{"encoder_layer_scale_init": 0.01, "encoder_parallel_block": false, "encoder_inner_norm": false, "encoder_num_experts": 4, "encoder_slots_per_expert": 1, "encoder_shared_expert": false, "encoder_conv_stem": true, "encoder_positions": "rope", "text_encoder_mlp_ratio": 4, "text_encoder_parallel_block": false, "text_encoder_positions": "rope", "optimizer": "soap", "max_precond_dim": 1024}
Rows from block 10 of the image encoder of a small contrastive image-text model, named by matrix and row number. Rows with one number belong to one neuron. Each number is 500 + 25 x the weight over its row's rms, rounded and kept within 0 to 999. All counts start at 0. Numbers have three digits each.
Before each neuron's rows are labels from the 100 images, of 14976, where the neuron reaches its largest size: "place" is the part of the image that holds the peak. Only what is clearly more common there than usual is listed. The data: photos with spoken descriptions (Open Images, Localized Narratives). In brackets: how many of the 100.
# gate: MLP gate (encoder.blocks.10.mlp.gate.weight, 256x128), inputs 64-127
# fc1: MLP up (encoder.blocks.10.mlp.fc1.weight, 256x128), inputs 64-127
# fc2: MLP down (encoder.blocks.10.mlp.fc2.weight, 128x256, transposed), outputs 64-127

place: bottom right (33)
gate.213:481475526479511514453520504483518506509478498482498493517489496481470506487469480499501460495485484511490511481495498550499531492486535522504485483474498472493484513489518453553479440495447490
fc1.213:512504511510513524473461465543543475483470495477493491486491498540492525498525471492535472469499501484536493504491555497479451543529495494497529527502533505543478526470470501489534547499513474
fc2.213:511445488519509473495485452479494477490471506524454524535495459498487467515494506497528514465531502514528483515517488457520506491487518497467538496466560524496531501503454493528500521483502478

place: bottom right (28)
gate.214:488508480506480515494506492459526469490474492525474441524478518457475522493540513489531517474462521516492571505447544501470525531506519507501511520512519504529519472481522518512475491484540485
fc1.214:484499513519500488487455539533484478451494506498504441503483527479475502465515474478459508465466475448543514528489498489525526536466519531510494482539447492488494480502545538472513501473500485
fc2.214:478507522493477558532482507521523493520518508469500483504510494502527503476494492490462523470544478462451539474479510528531434526514481478492476460491502450529484524488533489467504519475508524

place: bottom centre (33)
gate.122:475484511507471496520475508487455531537493537466507497474490485500502482478514461450481500523507446500515486485533486527495543488440494466522471495493519493483523498537463530547468493458511478
fc1.122:456515495516508482487528539472538477530523445513508509509498495484478477506497509507500485465509487541500519497490550521482521508515473486561521457474514494492523537474495486509487460515470511
fc2.122:489500499487478483527482503476486475485547497480487492508481481511537518479497505471498515497525505536547495514469507514552511492485492530509532478497520524531514490472519471514503477480499490

place: top left (33)
gate.83:499517457440534529498513482494478520498498457503484513471501511504474471531507496465541507517520501524424496530464516533515483504511505520515536469486495509551475470471498480479479484495472500
fc1.83:509504468537480531514509510561492458483543528491512485494481481505500522437520486505505486504491507484574537489513483477449531469546473491479513506478501515456491521485518500512461449529512505
fc2.83:489529465498481523480556548517519511515493520497470465531497531486525504516507474452511483531536514490447554511505490507495468520502499533502482461460555525474458439491492509525484511512519543

place: top centre (31); top right (30)
gate.120:528501461524501519453491466506502502469487504503507484518526476516496461463458479495489461494528487502558489499438491539488525481485502554483495508524515529479463523480524470508500463483508504
fc1.120:511489487432548524528488517515479482506520527475519539485513469558479484502545489522583473496503483541487529507463521485534493510506471488493494563501555508536487493496480481511492509501519550
fc2.120:445547463479486513526512430468473493520476523488495487497506502489516478506490516472494496482514499520471484518517457491494524544524486500525478516458510525490490545456514489431493449527515474

place: top right (47)
gate.22:491526534480544508513473543545532481483511511489515501473531466513507512473521528502511524486497511556514505553542515517526516480524489512534464514479513518506513471484493490476486490489550515
fc1.22:516500515508515477529469523493493502485498439473508494527528536498496531517480503472492498466478501494521462535512483527499482460474473485524522503511523452528468507549521485513466504478496501
fc2.22:526482491487529516481480486493491516471480491512519513498480497500484487444498496475460490492484545458528501554494536502504493485517529503534503485495479499502523519476507546509494502462474483

place: bottom right (27)
gate.146:519527524530509575518504518522466496467472542524464485484512476472526514458490485517459469518478505449487498499508492524500497553513527506533509506489505548507531501522527479520484513517490443
fc1.146:503473484450503530473502484486508475478477516544501478544496512471531500493456502531488470528456559549519480518467465473500496518482484474541479525496512505462436506533515505510511508492509462
fc2.146:448505474463447522493492469505529511455521504496518488519464522470478493509476513502480521534534504520503459511492521466518501546492508530518551487471489521467490495514474499508522506459475487

place: top centre (28)
gate.12:501490484540545532512456518473502519571501517550528523469499488533495564492480514515488517499460481485477502513501518531524497495480514505518523527511543488529477482468485480496499479533472532
fc1.12:471508479567466468509494524517521503501523519531526539526505491552502516474484511500516447519516515487511510526480529491510519485526515500447452466506543484503492521483547507463502439485500545
fc2.12:484482513529498476536562485474504548525539508522484523513520520491539490499525533545462492489453463515503516507517538464479532525518467492493522523525523486503481479471540494528471523556463513

place: bottom left (34)
gate.201:538534521482502506501521521469483514500482504446458502503463498481517502487540527558526477520477516519507548467502559479465473508485515479501529500480515514513495507474453501474470502521523475
fc1.201:544479500487526543489499470516550526492491456506520469526495501440466522497503509521502488494497512505516537467506484487504520461506466535548502525510522506482460471511547526515517485551536518
fc2.201:461480522464502479488509482534482478499518477478450537486493543517531513516539488505478506501494511523527487477490516503528531455467533457447521499535536541544464483445496501453518497478503511

place: bottom left (31)
gate.113:489495543529476523510491485453548490476513483538531496490492473500477529531464524482461495492525502515485563536546528498484496451521535485514473510480496483510531517527518476505461488485487499
fc1.113:537446449515537517466507468498506526474470486520497519508462512517507516504515494502477506472486508475514468511538485528498479532539501526504493455514497490501481475484496458502447520537503521
fc2.113:505551495496531514490499532483498512519509545471478505491501523522531474471495487566508475515482510480497479497515496482481536517473496523537501496541537503455498480537493498513511493510463484

place: bottom left (31)
gate.170:489517525501466534466502493482459537532474504498510527471537514530528489548531484535483485552514528492503509515484500478476520499486524479520501481523496504499479504519475540475476482529498507
fc1.170:522513484469520490538506464494462480505485477495503487514491549485484463504489485525527540563504522515552475508548502503521526507470544522483527519490505514493509535477476538445468482509495504
fc2.170:480521518494504506519484525505538501528503469525484493522508533463503496487595473500465490496472447530493475525463469497493502509513492529512512493517521518549498505484508517518485461542464477

place: top right (31)
gate.185:432483499484462504515509478513477489511494518482517442510521476538482487537496520527480494477504466418510535510485495526520514416517495494505517469481477489502492493533516503486513467490470498
fc1.185:495522505529494506487487453482496504513517497491493502528479489474503500508496514479448478508497461530496508530437489492471547511497510439446513520529561465494484564500489487549526475496525465
fc2.185:484491467513483536493477490479451494517503457457513504470472488527484498475519466468491504519510461496513534507494520510519483528520476518521493490501549495485528487502470526471475516460518469

place: top left (28)
gate.50:501490468460496508472489509505481513517477537503516494499500519482506556526508499480494482505478492520501456496540498526526512500464506481480545503469489469525513498497541471516505535519482515
fc1.50:518490484472513505445529497499485493502503513479536479480504459469501517564513485476481510469508554477506494506503519494539548559476500475525517514477469452525527463500562504500499528473484525
fc2.50:497474457505520539498539478483541534516519503493490522469523517553500462473500491497450503493519486493506481539513517457501474515495525525450522446482521512505462452513452491463481493468516480

place: bottom centre (32)
gate.253:517479527464466497519509500498519505497493516497499507515534495483503501463498435494504540525492461510521523492518440551504432471493533480505538513481538527470495513489518501501454496507529481
fc1.253:508511479511509508507492515506501516514469519497546491485473526472479506489478480472475524485456502554454528467489507465539510510482493533530546503468521512457523481499550485494480489488522508
fc2.253:519477474475497514494498529514517511503507524490501513515483513469440524530487498493451546523505550482480498497530507524478473457490544472463499488514476508508468490521476472526511475487525547

place: top left (30)
gate.227:533511513540516490557494523476490473492547543500474515506511472527463523481463556560477497540491465427510519500503525504508483458502488517540518508531482499524479500495489513496486483499504477
fc1.227:476495536495508499492536521537520519515522495503547486533521505500496513502505496510480465475472505532500508508507509493485530483466464473467503518473539539473488529494516457518493506518506555
fc2.227:541466551540486488465493550526512532529491497491490538467496493514464514543469453455474435488514523513525487477497517496504503502491481509504447537511511465530505515494523523518513495515458494

place: bottom left (28)
gate.129:492498478473453536490486484475466501505471503471518439465455561472521505495537513547488515519511496497490497533522475500474527463472488513517521492481547499515519556488489509514475516506494470
fc1.129:466486521525553482463518544463492513488507492559518492496504497524537498511455506513480520523472528522510478530515501526468491471545438485477528468500474514491483492491467488510473495541458463
fc2.129:534538493517477506425527527504501492533511512508528523486511510473504503521513481502485482489487511506488519520531537466487571560509498483517495488509538504450533491534480531505500496461506499

place: bottom centre (33)
gate.151:534497535505507472458484469470489504511510510501479505519512517502505493508523457517504495494488488516521524480487474497488499495441485511529500526491546485508509494548515480449483517481518511
fc1.151:522512525506495504542520499505519530484485515528480527525498475523513526515533465509452493470533497466515514520511492530512548512544486497510463496473485523500495499483479446510496486484528529
fc2.151:480534496510495488519452500492484568480501506461500501524533466486474527514530588496519492507537485494513456519496470520520496535472465541517484488500480524511486511485480513494486506519497473

place: middle right (29)
gate.241:535519480519486515469496454481506489508494490460497534524505493520508452462505493471502510552479483511481517467500527485492486452512468523504495508503474494455538521500490487459478448484529519
fc1.241:481501524536473486491555526482507509491493495504529530506508501492541494512466502519510505482516550440510543502487489522461474467515508524465518450506554504498491513479470502468474450526496511
fc2.241:471514457499495500498535487511502504551458508510523471516483493505515498478492491483423537494533503495573481507507501476511525498509491523481522494463477495499483479491499503512508465496466475

place: bottom left (27)
gate.187:500504461452525542525471473529496524513514476502508479457476497499535504529547540508508525499537534488557479534512553536475506491530484494492476550507484545527491484538533470491458494504529495
fc1.187:482533506525501549510507459480491477529507476480491480502470497508505496532455481503454505486542514470479519452537469455491515500510519530479513472522500537491473508485486483497505456530525519
fc2.187:493510550475513487488543549521501481495496490531522464519489483472495429496516544496438505522474501493478486506492478518493500467497557465506499478517509534476536516483488503510469494517520474

place: bottom left (38)
gate.198:530530520503481467533472525500521495516504499489505453534482492484495466572546515474496501494478532527488505480492491503540488474508543475507511467520527516473482501511503496510505502490451477
fc1.198:494474475550491472476501561464491496570450514512452467453494492500525492494565527473507506493462529497463486525496509520522516496498440487501469482544553510519513515497520511530504510479516489
fc2.198:451525488487490563480522477492479549537468478514492467474484539468487498496527511491465522478523478512474495460512493509494510473509472512522471506509495529512494502458482560457492453543476505

place: bottom left (30); middle left (28)
gate.243:488490506482527490466503548518519479484521489480503454478491442507505449511508527498448482505509481478490522488519474505472500487477484496484510477532493536473551504480496538485445474527503538
fc1.243:445475477506479460510510474454489500510495504534561510488490478457545561508502537488502503531523528511479482530514477470488540482507518497491469522498516493481492497497537482532442509468478495
fc2.243:457455461521533503478495506508512495516513542509480503508470515503493506504453507463506471491527476463470526542496514507493481480481437492495531488500521504540496481486543546483498495490524530

place: top right (34)
gate.18:546482504487537502522484524538484502487518533566485516517494473483481520522491439512510542471465485459472453510494501521486499537529534500469496493493491461500504457482530508494512522497526521
fc1.18:485496467561515490501475521498448500491546467518536443511505484547494498523496479488518483507516464531518501514491495523511533523503525504552509536497513477511532482515495451500483526519492525
fc2.18:465440533495467485556514527515484499466477484525501494488483502561509491507513496504533450495511466469501526488480535495495494511530474488452510478498481521528510523469487514512494456489487553

place: bottom centre (29)
gate.30:524526527498506456514491523532520456466487515496538455495511502520558500488492497517497505538525518480501498542524507491512478498512465506516527515528453507549509500508510517475512512488495529
fc1.30:498503490475532476519494517478459508471487504506471499511494517551535497515470483501512464500518520484462532488522473479497517484491507508442459497440541488519465482426524521520484557511515484
fc2.30:485506497473485486515522462535549526531516507487500493500520481511512470480494486487500530515483472469500528505479501508497495460484432517499496532493516513517482463502499492553506486530544490

place: bottom left (29)
gate.125:486530520491541454454520514459500491522514485507505508505499518502487504524515505475516536482512487453494468546516478525505467455472480509544545487511519497494510503464506473456508493496523502
fc1.125:527528501517487465447507519467502504502504473520464473479480521508557488469496497500507521491513504467508530512530551492506516524494474495480476507476528464478489503492500482499510500504547452
fc2.125:478452528478521496535532545490516498469528510497462515495485532480496521549495497457477514515497483511512522518459504514463552506477484515465497526453529466537515474458475483488493478500495462

place: top right (39)
gate.228:499524480470480471483504542487547516524501481485488525478504458499493497503479521488556495521520483504492462487505522469461510520543468482473521523530506508460506511483584450545521482524514455
fc1.228:490460514559474478527532529536512497516465504486516494495519521473501504504512498528461506542489505525500480504491454499488456490542489504501481498529519514487548492459496453459471469503493514
fc2.228:497484497543531521518499489470501524486498486477484534510494496507487501516474496499490468508528500507526513464503459490467459483490467511540485498486513473513471507596477476493492493496496500