{"embed_dim": 256, "encoder_norm_position": "pre", "encoder_parallel_block": false, "encoder_shared_expert": false, "encoder_conv_stem": true, "text_encoder_fused_qkv": false, "text_encoder_parallel_block": false, "text_encoder_positions": "rope", "residual_init": "zero_last", "optimizer": "soap", "shampoo_beta": 0.99, "eps": 1e-08, "precondition_frequency": 16, "max_grad_norm": 1.0, "final_lr_fraction": 0.05}
Rows from block 7 of the image encoder of a small contrastive image-text model, named by matrix and row number. Rows with one number within an expert belong to one neuron, the router's apart. Each number is 128 + 24 x the weight over its row's rms, rounded and kept within 0 to 255. All counts start at 0. Numbers have three digits each.
Before each expert's rows are labels from the 100 images, of 14976, where the router gives the expert most weight on average: "responds to" is what is common among them; "patch colour" is the nearest of a few named colours to the mean colour under the peak. Only what is clearly more common there than usual is listed. The data: photos with spoken descriptions (Open Images, Localized Narratives).
# router: slot weights (encoder.blocks.7.mlp.router.weight, 4x128, trained with AdamW), inputs 0-127
# gate: expert gate (encoder.blocks.7.mlp.gate, 4x64x128), inputs 0-127
# up: expert up (encoder.blocks.7.mlp.up, 4x64x128), inputs 0-127
# down: expert down (encoder.blocks.7.mlp.down, 4x128x64, transposed), outputs 0-127

# expert 2
responds to: text has "black"; text has "white"
patch colour: black
router.2:127125138103150098150113163117089166093116140141126153128135118118147155149122115130107126106130105143068193107134083177114107119131102147160148072102119130128137146164098119098152136155123141098117077111168167109076126156152162175089117131160124122112161099115121102166134107132113108116170157115165145147126134128147100161143161120104145118120111129090132138107138127108140129126120
gate.0:107138158149100128106149154132091066090123115115091099141100119145168154114091159140137112127135161133160132192094073153144154115116161177113137153155127102161135159145111145113152132134117168162090141176105105129146102123124157138121106132141154132121159132090120096103147110133073122102156127128144111130108143146120142105140109149139120121150147098123107138134104169143167136108105
up.0:122147143140144101110125076136133074066117101103098062109101141170152142119148129107185099118134168126170134123113099129144148102103149174125111168142139135146125129165103139136111098112161157138108113170109113143166135103138147111121128117146119128115133140105136132103127123135088115104156132138122112112131101171121110121097126117128100084172164130122146084146138152127116117077096
down.0:139113138145138122127129158151150147157166104115131090145136100114096098093119130084148116134163095134139099104084156156147153188127104104150121124145180123120124172164090150141169148114135117177155141119114173134111139107114129131098101109093119129083118141166147133176115118099145128101087142105129121161120156106164090115132135139105171116138119131112119115130149129115140151091084

# expert 1
responds to: text has "grass"; text has "plants"
patch colour: green
router.1:121125124076119154183138184105117114217126100127126169117115135104085148144150125131117107126131093127117129145107102117136177137171157143109139122100084141127105129096148127134135145096135121121098155144108118145118155144103094141165141133180108145120131103145112115122133115150091153106095118111121134138113144164158136098142084145115116133148102159070150104131121113147144145115085
gate.0:117148170137136181111105114099138105137142144131095145157141124109162101148127102132108116114137167123117097072165137136132151119141116113101095090116109129131119115152149139148104117185091176112125129085084150147174073118150143109122129130138100123160098131053128131121108152161129135111094157122154120150143159084137105115148149139108166134113112105087135146142149130130162137141121
up.0:114138108122125091153144117146120142114160130118136107100136144140084120108134141149130165162154087120139136185080125123128109141106141148152097155114163130109155128122124119137135147064108081134155112170172100130073137127118103148134135108124152130107147145200100101128143116086150134117146127135118153122145093175109129145071108130140134120153140149183083126095108124106108130127134
down.0:140140111107086129130101112113105108149135166101104139129173084184094101098123096149149183135139112132129147106118131145095103151142112159130129122123148127129140130124110098152042158150164112105114126098154161134147119134152127087137119107130068098129122132134158147164107146166135150170131174121143160078141159129143135142120108137130141109159133156131130100141127110156136099122149

# expert 0
responds to: text has "water"
patch colour: white
router.0:122115124119126152167146121113104125144118136124091125191076068148122115168147111144132142132175076161132076146060142102086176135119091078120159138153099141138093100110135119105123126132168122120126132130125125110120103175118179135149149149149163123109134109106116151140131108142121150092093136099083134127112151113112146132120117115159120128095111128129129137112115150141115137111100
gate.0:104166111145131143128104108086133104142140157123130167196086100113094126122121149148112098103102132136146120144137110171125127169115149154147110153142140160093118122143145127162105122137144163152137141167121113168155114143108130089088137083150158110089132133116133193115103127123128142185123150139154160107125108117104100151110137137152155126147137149076129093105116080133156111136144
up.0:142164098149129136139165105095133118135119149136107133167094125141096143122142143135109090116098116154100120153136142154151133155112185153162127130135129150085132126149149113153121120145146164169116130184151137130144126133087136118104168094171143108065158144135137176108096134141093129162123136136118128112125091153116101148116104120143149152096167143083130108104151110137186098160146
down.0:121162132094147151161151096160162111129121123116141101109134102104103141071130115158092175125215118124100084163135154116157107095116126137131154140102114152106109145089125149108109137166099087147095115150145136131139140110117126114116128166128145133155115130155129138140153123110116150117121139160136147103143075165132150163117129125117164144109162148101184131134116128135129103100084