A small contrastive image-text model, trained from scratch.
Model: 9.17M parameters, encoder norm rmsnorm, encoder moe soft, encoder num experts 4, text encoder width 256, text encoder layers 8, text encoder activation relu.
Training: soap at rate 0.002, 6500 steps.
Data: 101725 training examples, 8.2 epochs.
Rows from block 3 of the image encoder of a small contrastive image-text model, named by matrix and row number. Rows with one number within an expert belong to one neuron, the router's apart. Each number is 128 + 24 x the weight over its row's rms, rounded and kept within 0 to 255. All counts start at 0.
Before each expert's rows are labels from the 100 images, of 14976, where the router gives the expert most weight on average: "responds to" is what is common among them; "patch colour" is the nearest of a few named colours to the mean colour under the peak. Only what is clearly more common there than usual is listed. The data: photos with spoken descriptions (Open Images, Localized Narratives).
# router: slot weights (encoder.blocks.3.mlp.router.weight, 4x128, trained with AdamW), inputs 0-127
# gate: expert gate (encoder.blocks.3.mlp.gate, 4x64x128), inputs 0-127
# up: expert up (encoder.blocks.3.mlp.up, 4x64x128), inputs 0-127
# down: expert down (encoder.blocks.3.mlp.down, 4x128x64, transposed), outputs 0-127

# expert 2
responds to: text has "sky"; text has "water"
patch colour: pink
router.2 [152 107 103 137 112 108  92 160 132 135 125 130 107 145 119 117 120 145 142 123 125 168 137  95  90 101  99 153  79 109 134 156 110 148 146 127 118 111 171 106 131  85 159  96 172 146 114 104 103 150  97 147  97 147 138 117 152  83 132 136 153  98  94 143 133 120 143 131 131  93 123 131 133 154 118 127 139 207 120 168 119 135 118 131  93 131 125 129 124 115  68 156 120 137 133 107  66 177 129 141 117  97 107 144 133 100 109 167 139 109 116 148 126 131 131 149 139 187  99 155 122 133 138 130 159 106 106 109]
gate.10 [103 126 161 147 132 104 142 149 164 111 102 149 110 106 148 117 193  66 135 140 120  99  77 111 153  86 161 138 129 104 122  95 126 160 126 105 136 123 163 135  90 139 146 126 119 130  91 103  84 123 111 157 135 134 120 117 158 130 144 126 113 131 111 150 119  82 109 163 138 113 106 146 139 137 120 155 138 137 128 128 115 117 128 144 108 115 149 178 139 134  92 111 132 131 168 107 170 146  93 157 133 133 163  98 137  81 138  77  96 132 144 115 134 116 134  70 116 101 120 157 149 108  96 163 110 128 159 141]
up.10 [125 119 139 154 124  89 131 170 155 109 119 174 127 101 129 114 169 137 126 135 157 123 127  94 132 124 112 145 152 158 148 181 147 162 125 141 154 139 142 147  98 190  81 106 110 134 155 120 110 119 121 114 143 182 113 126 141 144 108 107 135 100 118 131 123 141 129 135 147 121 139 101 124 170  83 151 114 112 162 140 114 124  88 109  97 117 145 138 161 150 163 142  91 135 176 133 139 155 152  97 118 136 144  82 130 127 105  80  80 122 107 146  76 161 137 104 120 119 128 132 131 138  92 132  71 114 112 124]
down.10 [ 70 150 143 116 154 138 158 128 117  94 183 132 149 129  90 108 122 140 115 106 139 107  86  85 131  95 150 133 110 100 150  83 166  97 126 136 131 151  99 159 127 112 119 159  76 132 127 135 128 146 116  90 153 121 131 125 162 117 133  89 135 138  88 110 155 118 149 102 106 105 141 168 118  96 154 136 155 165 130 137 100 124 106 123 113  99 166 132 128 157 114 103 137 147 131 107  73 126 127 152 135 159 110 147  89 128 162  99 151 179  97 115 128 145 133 144 122 185 153 143 126 103 146 130 108 142 127 140]
gate.11 [141 143 137 133 119  92  92 155 180  96 135 139 150 160 150 131 161  92 125 124 134 100 139 136 175 125 155 149 119 131 162 148 104  90 161 142 133  99 139  95 131 146  89 162 157 156 129 107 154 116  99 151 109 136 140 149 136 143 159 138 143 163 154 175  95 151 117 115 139 149 148 113 144 119 119 141 138 127 156 123 106 156 124 174 143 129 138  97 121 121 111 185  99 171  82 165 137 145 105 119 164 127 120 167 105  98 145 124  91  91 134 114 169 155 121 133 102 151 142 102 113 131 160 150 148 146 161 151]
up.11 [101 144 105 138 104 110 117 101 165 156 125 162 144 127 103 126 123 145 165 141 142 162 159 109 109 103 166 123 119 148 113 153 124 125 158 131 154 110 122 134 160  93 105 138 139 154 104 147 118 117 140 172 131 132 164  70 110  99 156 130 128 113 124 138 106 154 129  91 131 142 124  86 128 100 113 130 190  73 132 133 128 163 114 125 140 122 165 136 147 163  94 178 128 143 110 150 118 113 104 117 194 144 125 147 127 117 134 150 159 178 123 102 130 141  77 126  94 125 123 113 119 132  98 117 159 150 140 176]
down.11 [151 182 132  80 148 131 127 109 119 105 154  99 115 110 153  99 133  84 125 122 151 123 152 130 143 117 127  77 121 141 125 107 106  47 103 106 135 105 149 103 152 129 162 187 116 115 114  95 128 132 111 141  97  99 114  96 132 114 122 159  96  89 123 103 123 119 108 146 179 138 150 112 119 144 158 106 119 111 122 130 165 126 156 135 102 121 165 119 154 125 127 176  90  99 118 118 121 124 108 128 131 107 148 122 152  80 153 146  90 100 152 135 130 143 118  98 125 177 145 120 151 115  94 112 102 132 110 151]

# expert 1
responds to: text has "playing"; text has "dark"; text has "man"; text has "guitar"
patch colour: black
router.1 [101  90 113 111 143 142 111 141 112  95 107 142 140 103  89 132  93 118 140 120 111  83 156  94 120 121 106 150 126 105 117 103 104 136 127  98 132 108 206 109  97 128 127 170 127 138 133  98 122 130 141 146 115 173 134 163 105 152 112 119 169 111 102 123 123 137 110 133 124 176 125 132 110 157 122 110 173 108 149 192 157 139 126 128 107 146 125 142 144 156 148 109 134 142 137 100 115 147 104 123 165 127  92 162 113 107 148  92 112 164 120 121 125 151 139 125 100 121 175 179  99 120 155 132 132  61 129 137]
gate.10 [129 107 150 109 137  97 127 146 121  94 140 155 119 141 115 165 102 142 167 108 154 111 122 102 108 109 129  84 157 149 144 188 123 149 128 125 146 127 159  79 102 169 153 122 131 132 142  88 141 166 112 112 164 134 145 117 164 145 111 173 113  86  89  96 121  81  99 112 122 153 135 144 155 109 136 106 142 116 140 154 117 116 147 152 138  94 120 127 106 108 164 154 162 124 131 156 142 139 100 138  95 147 100  88 146 123 120 131 106  86 108 135 141 129 133 107  90 169  97 130 146 171 180 114 139 163 125 125]
up.10 [ 78 140 128 101 168 112 101  94 122 121 144 140 160 101 137 158 121 138 152 115 131  94 127 144 136 114 156  89 149 187 146 102  54 129 124  92 169 144 106  96 136 163 141 158 116 125 125 127 138 170 142 133 121 139 137  82 186 116 115 144 100 105 113 119 133 148 115  74 106 144 148 142 118 123 132 128 129 118 119 140 121  77 138 136 124 125  90 147 140 139 133 137 150 128 143 123 157 112 118 168 108 139  81 115 151 121 134 141 122  95 124 100 179 166 118 125 122 100 109 158 122 161 127 157 133 173 132  96]
down.10 [121 143 119 135 125 165 111 127 146 109 128 128 163 117 110 158 165 156 158 110 107 122 119 124 120 119 130 118 120 101 145 129 123 111 136 153 129 145 105 101 150 101 158 183 144 101 165  94 181 104 112  97 111 175 177 113 100 162 142 121 134 106 117  38 110 102 114 134 129 131 163 122 158 112  91 129 163 141 115 125 137 126 127 114 152 146 130 110 159 118 164 122 178 135 104 108 105 171 154 148 133 136  77 120  95 167 111 152 126 101 107 127 114  93 127 169 169 125 132 131 117 108 106 131 115 142 112 123]
gate.11 [ 88 100 107 124 120 122 134 145 132  99 150 166 120 161 100 104 136 169 122 133 113 133 124  97 109  94 158 155 175 130 183 101 131 132 168 158 125 151 140 151 130 112 127  95 115 122 142 130 110 125 152  84 170 153 165 108  96 113 105 148 137 131 127 155 140 112 145 124 131 125 180 124 196 174 104 134 133 163 152 127 153 104 106 103 124 134 129 158 113 160  96  99 110 140 137 133 137 121 126 115 125 114 118 114  64 169  96 136 112 121  83 129 135 126 134 127  89 127 140 141  77  93 123 131 144 152 148  97]
up.11 [152 154 146 169 147 124 137 141 119 167 112 122 147 118 126 155 126 104 151 147 138 126 149 166 117 179  80 123  79 145  98  94 128 116 103 134 162 128 123 125 127 142 131 139 137  99 111 133 136 143 110 164  90  92 124  95 154 132 117 105 146 115 104 119 131 131 155 110 105 133  78 137  86  94 146 145 124 137 111 132 126 142 117 123 122 119  90 161 114 100 145 178 149  64 112 136 116  78 137 136 154 110 157 106 177  90 136 104 127  88 174 104 108 115 122 123 155 131 120  87 177 142 146 124 120  96 106 149]
down.11 [125  84 125 151 108 119 123 116 201 130 115 115 134 117 162 152 108 143  98 128  84 166  41 116  87 128  94 111 107 129 130 146 117  91 104 115  63 116 132 132 150  85 168 115 130 137 155 132 118 120 181 149 125 115 122 142 153 120 131 177  92 142 115 107 128 104 131 155  90 176 151 146 108 149 101 112 135 165 124 164 129  96 134 143 144 129 118 124 124 134 127 147 134 133 106 115 107 124 159 127  99 154 172 173 142 157 154 130 102 132 127 116 133 130 103 134 119 105 138 137 137 134 124 152 137 147 100 122]

# expert 0
responds to: text has "trees"; text has "plants"; text has "grass"
patch colour: grey
router.0 [118 133 131 157 111 123 169 118 104 131 143 135 109 105 150 105 119 158 115 101 124  95 163 167  92 104 175 119 110  92  97 108 111  74 127 109 155 118 108 138 140 130 118  79 115 109 120  96 118 116  98 147 145 113 123 167 112 148 165  82 132 140 158 113 115 156 119 133  83 131 140 106 124 108 112 100 121 161 126 131 123 155 114 138 150 153 115 148 137 153 112 104 166 105 111 110 143 187 139 123 155 122 129 144  97 143 125 137 188 174 156 138 133 145  92 110 155 136 173 152  89 125 182 119 145 129 106 150]
gate.10 [152 138 139 151 116 118 127 131 108 121 134  80  86 132 137 122 124 148 102 163 116 110 128 116 131 123 146 120 118 149 132 109 135 113 118 132 114  98 154 140 101 155 144 130 129  62 133 100 121 172 197 158 123 138 123  90 167 164 132 129  99  70 133 153 138  87 120 136 134 125 146 120 114 112 140 107 112 149 110 153 129 166 148 117 147 147 159 121  86 116 118 103 142 125  92  98 204 106 116 108 109 140 111 106 133 121 146 150 111 137 123 158 119 130 181 133  96 116  83  93 133 153 151 154 104 106  77 113]
up.10 [113 121 144 115 123 101 125  94 120 100 170  85 138 203 150 109 130 125  99 142 141 118 145  77 114 111 117 139 139 114 100 111 113 127 119 145  90 135 147 147 142 113 138 161 162 149 112  89 116 153 148 156 134  96 126 122 162 162 119 117 118 104  74 122 150 155 150  73 122 156 114 150  93 102 121 120 118 108 120 132 116  92 160 123 138 148  87  95  55 123 106 156 121 143 141 136  96 131 154 132 134 140 103  88 151 166 119 100 104  85 144 119 139 129 116 135 185 123 118 113 124 139 143 130 107 126 150 110]
down.10 [145 133 104 157 159 191 135 160 163 135 124  84 105 119 133 173 111 134 109 153 125 150 127 152 117 116 109 138 142 149 171 118 156 160 125  86  96 134 124 139 113 141 136 173 120 168 171 106 110 141 131 104  92  67 141  96 160 117 118  75 106 108 151 167  94 128 132 137 119 115  96 141 108 109 127 133 129 130 140 152 141 151 156 113 127 147  87 105 124 145 113 154 136 119 128 101  83 108 131 103 129 116 151 140 153  77 120 160 134  92 142 108 137 140 158 101 148 150 153 126 134 114 122 126  77 107 156 102]
gate.11 [143 101 151 114 120 145 128 123 160 167 134 149 124 170  95 106 164  92  71 129 100 137 127 129 123 100 114 109 117 107 100  97 124 144 176 115 122 150 132 134 143  92 136 114  99 151  83 172 151 108 152 122 142 148 131  74 103 111  96 145 107 122 107  87 141 107 126 110  96 137 145 128  99  97 132 124 139 130 137 101  81 139 153 129 101 112 123 121  89 120 158 139 105 115 132 128 140 141 152  81 130  96 124 117 112 120 145  82 158 162 152 119 103 111 142 152 159 192 129 118 131 176  89 125 140 159 151 112]
up.11 [108 102 146 126 118 111 123 144 140  77 108 102 123 107 124 155 136 125 144 116 173 134 139 153 153 148 164 123 114 150 141 136 122 102 117 127 118  66 101 176 145 116 165 147 181  84 154  97 170 159 118 160 152 140 157 173 140 120 150 119 151 118 173 185  87 124 128 159 148 133 134 134 116 109 136 174 132 128  91 135 138 101 140 153 158 126 137 147 146 137 136  97 133 118  93 131 135  75  98 158 142 131 118 116 133  85 156 147 104 122 109 129 130 147  98 106 124 131 175 143  97 127 142 117 117 136 158  98]
down.11 [129 152  89 134 121 163 126 129 140 137 125 119  71 160  95 122 120 150 142 128  91 129 131  81 137 153 118 121 131 126  78 139 118  90 130 147 126 173 136 140 137 125 139 119 119 121 115 145 106 145 148 144 143 167 144 148 145 114 181 160 155 112 147 121 136 146 132 151 111 180 165 135 115 156 137 104 133 114 151 112 107 142  98 152 169 136 147 105  85 140 136 147 156 111 152 141 161 174 134  93 116 138 128 153 148 144  96 113 126 102 163 113 138 151 191 136 104 134 103 126 152 176 150 126  84  90  96  82]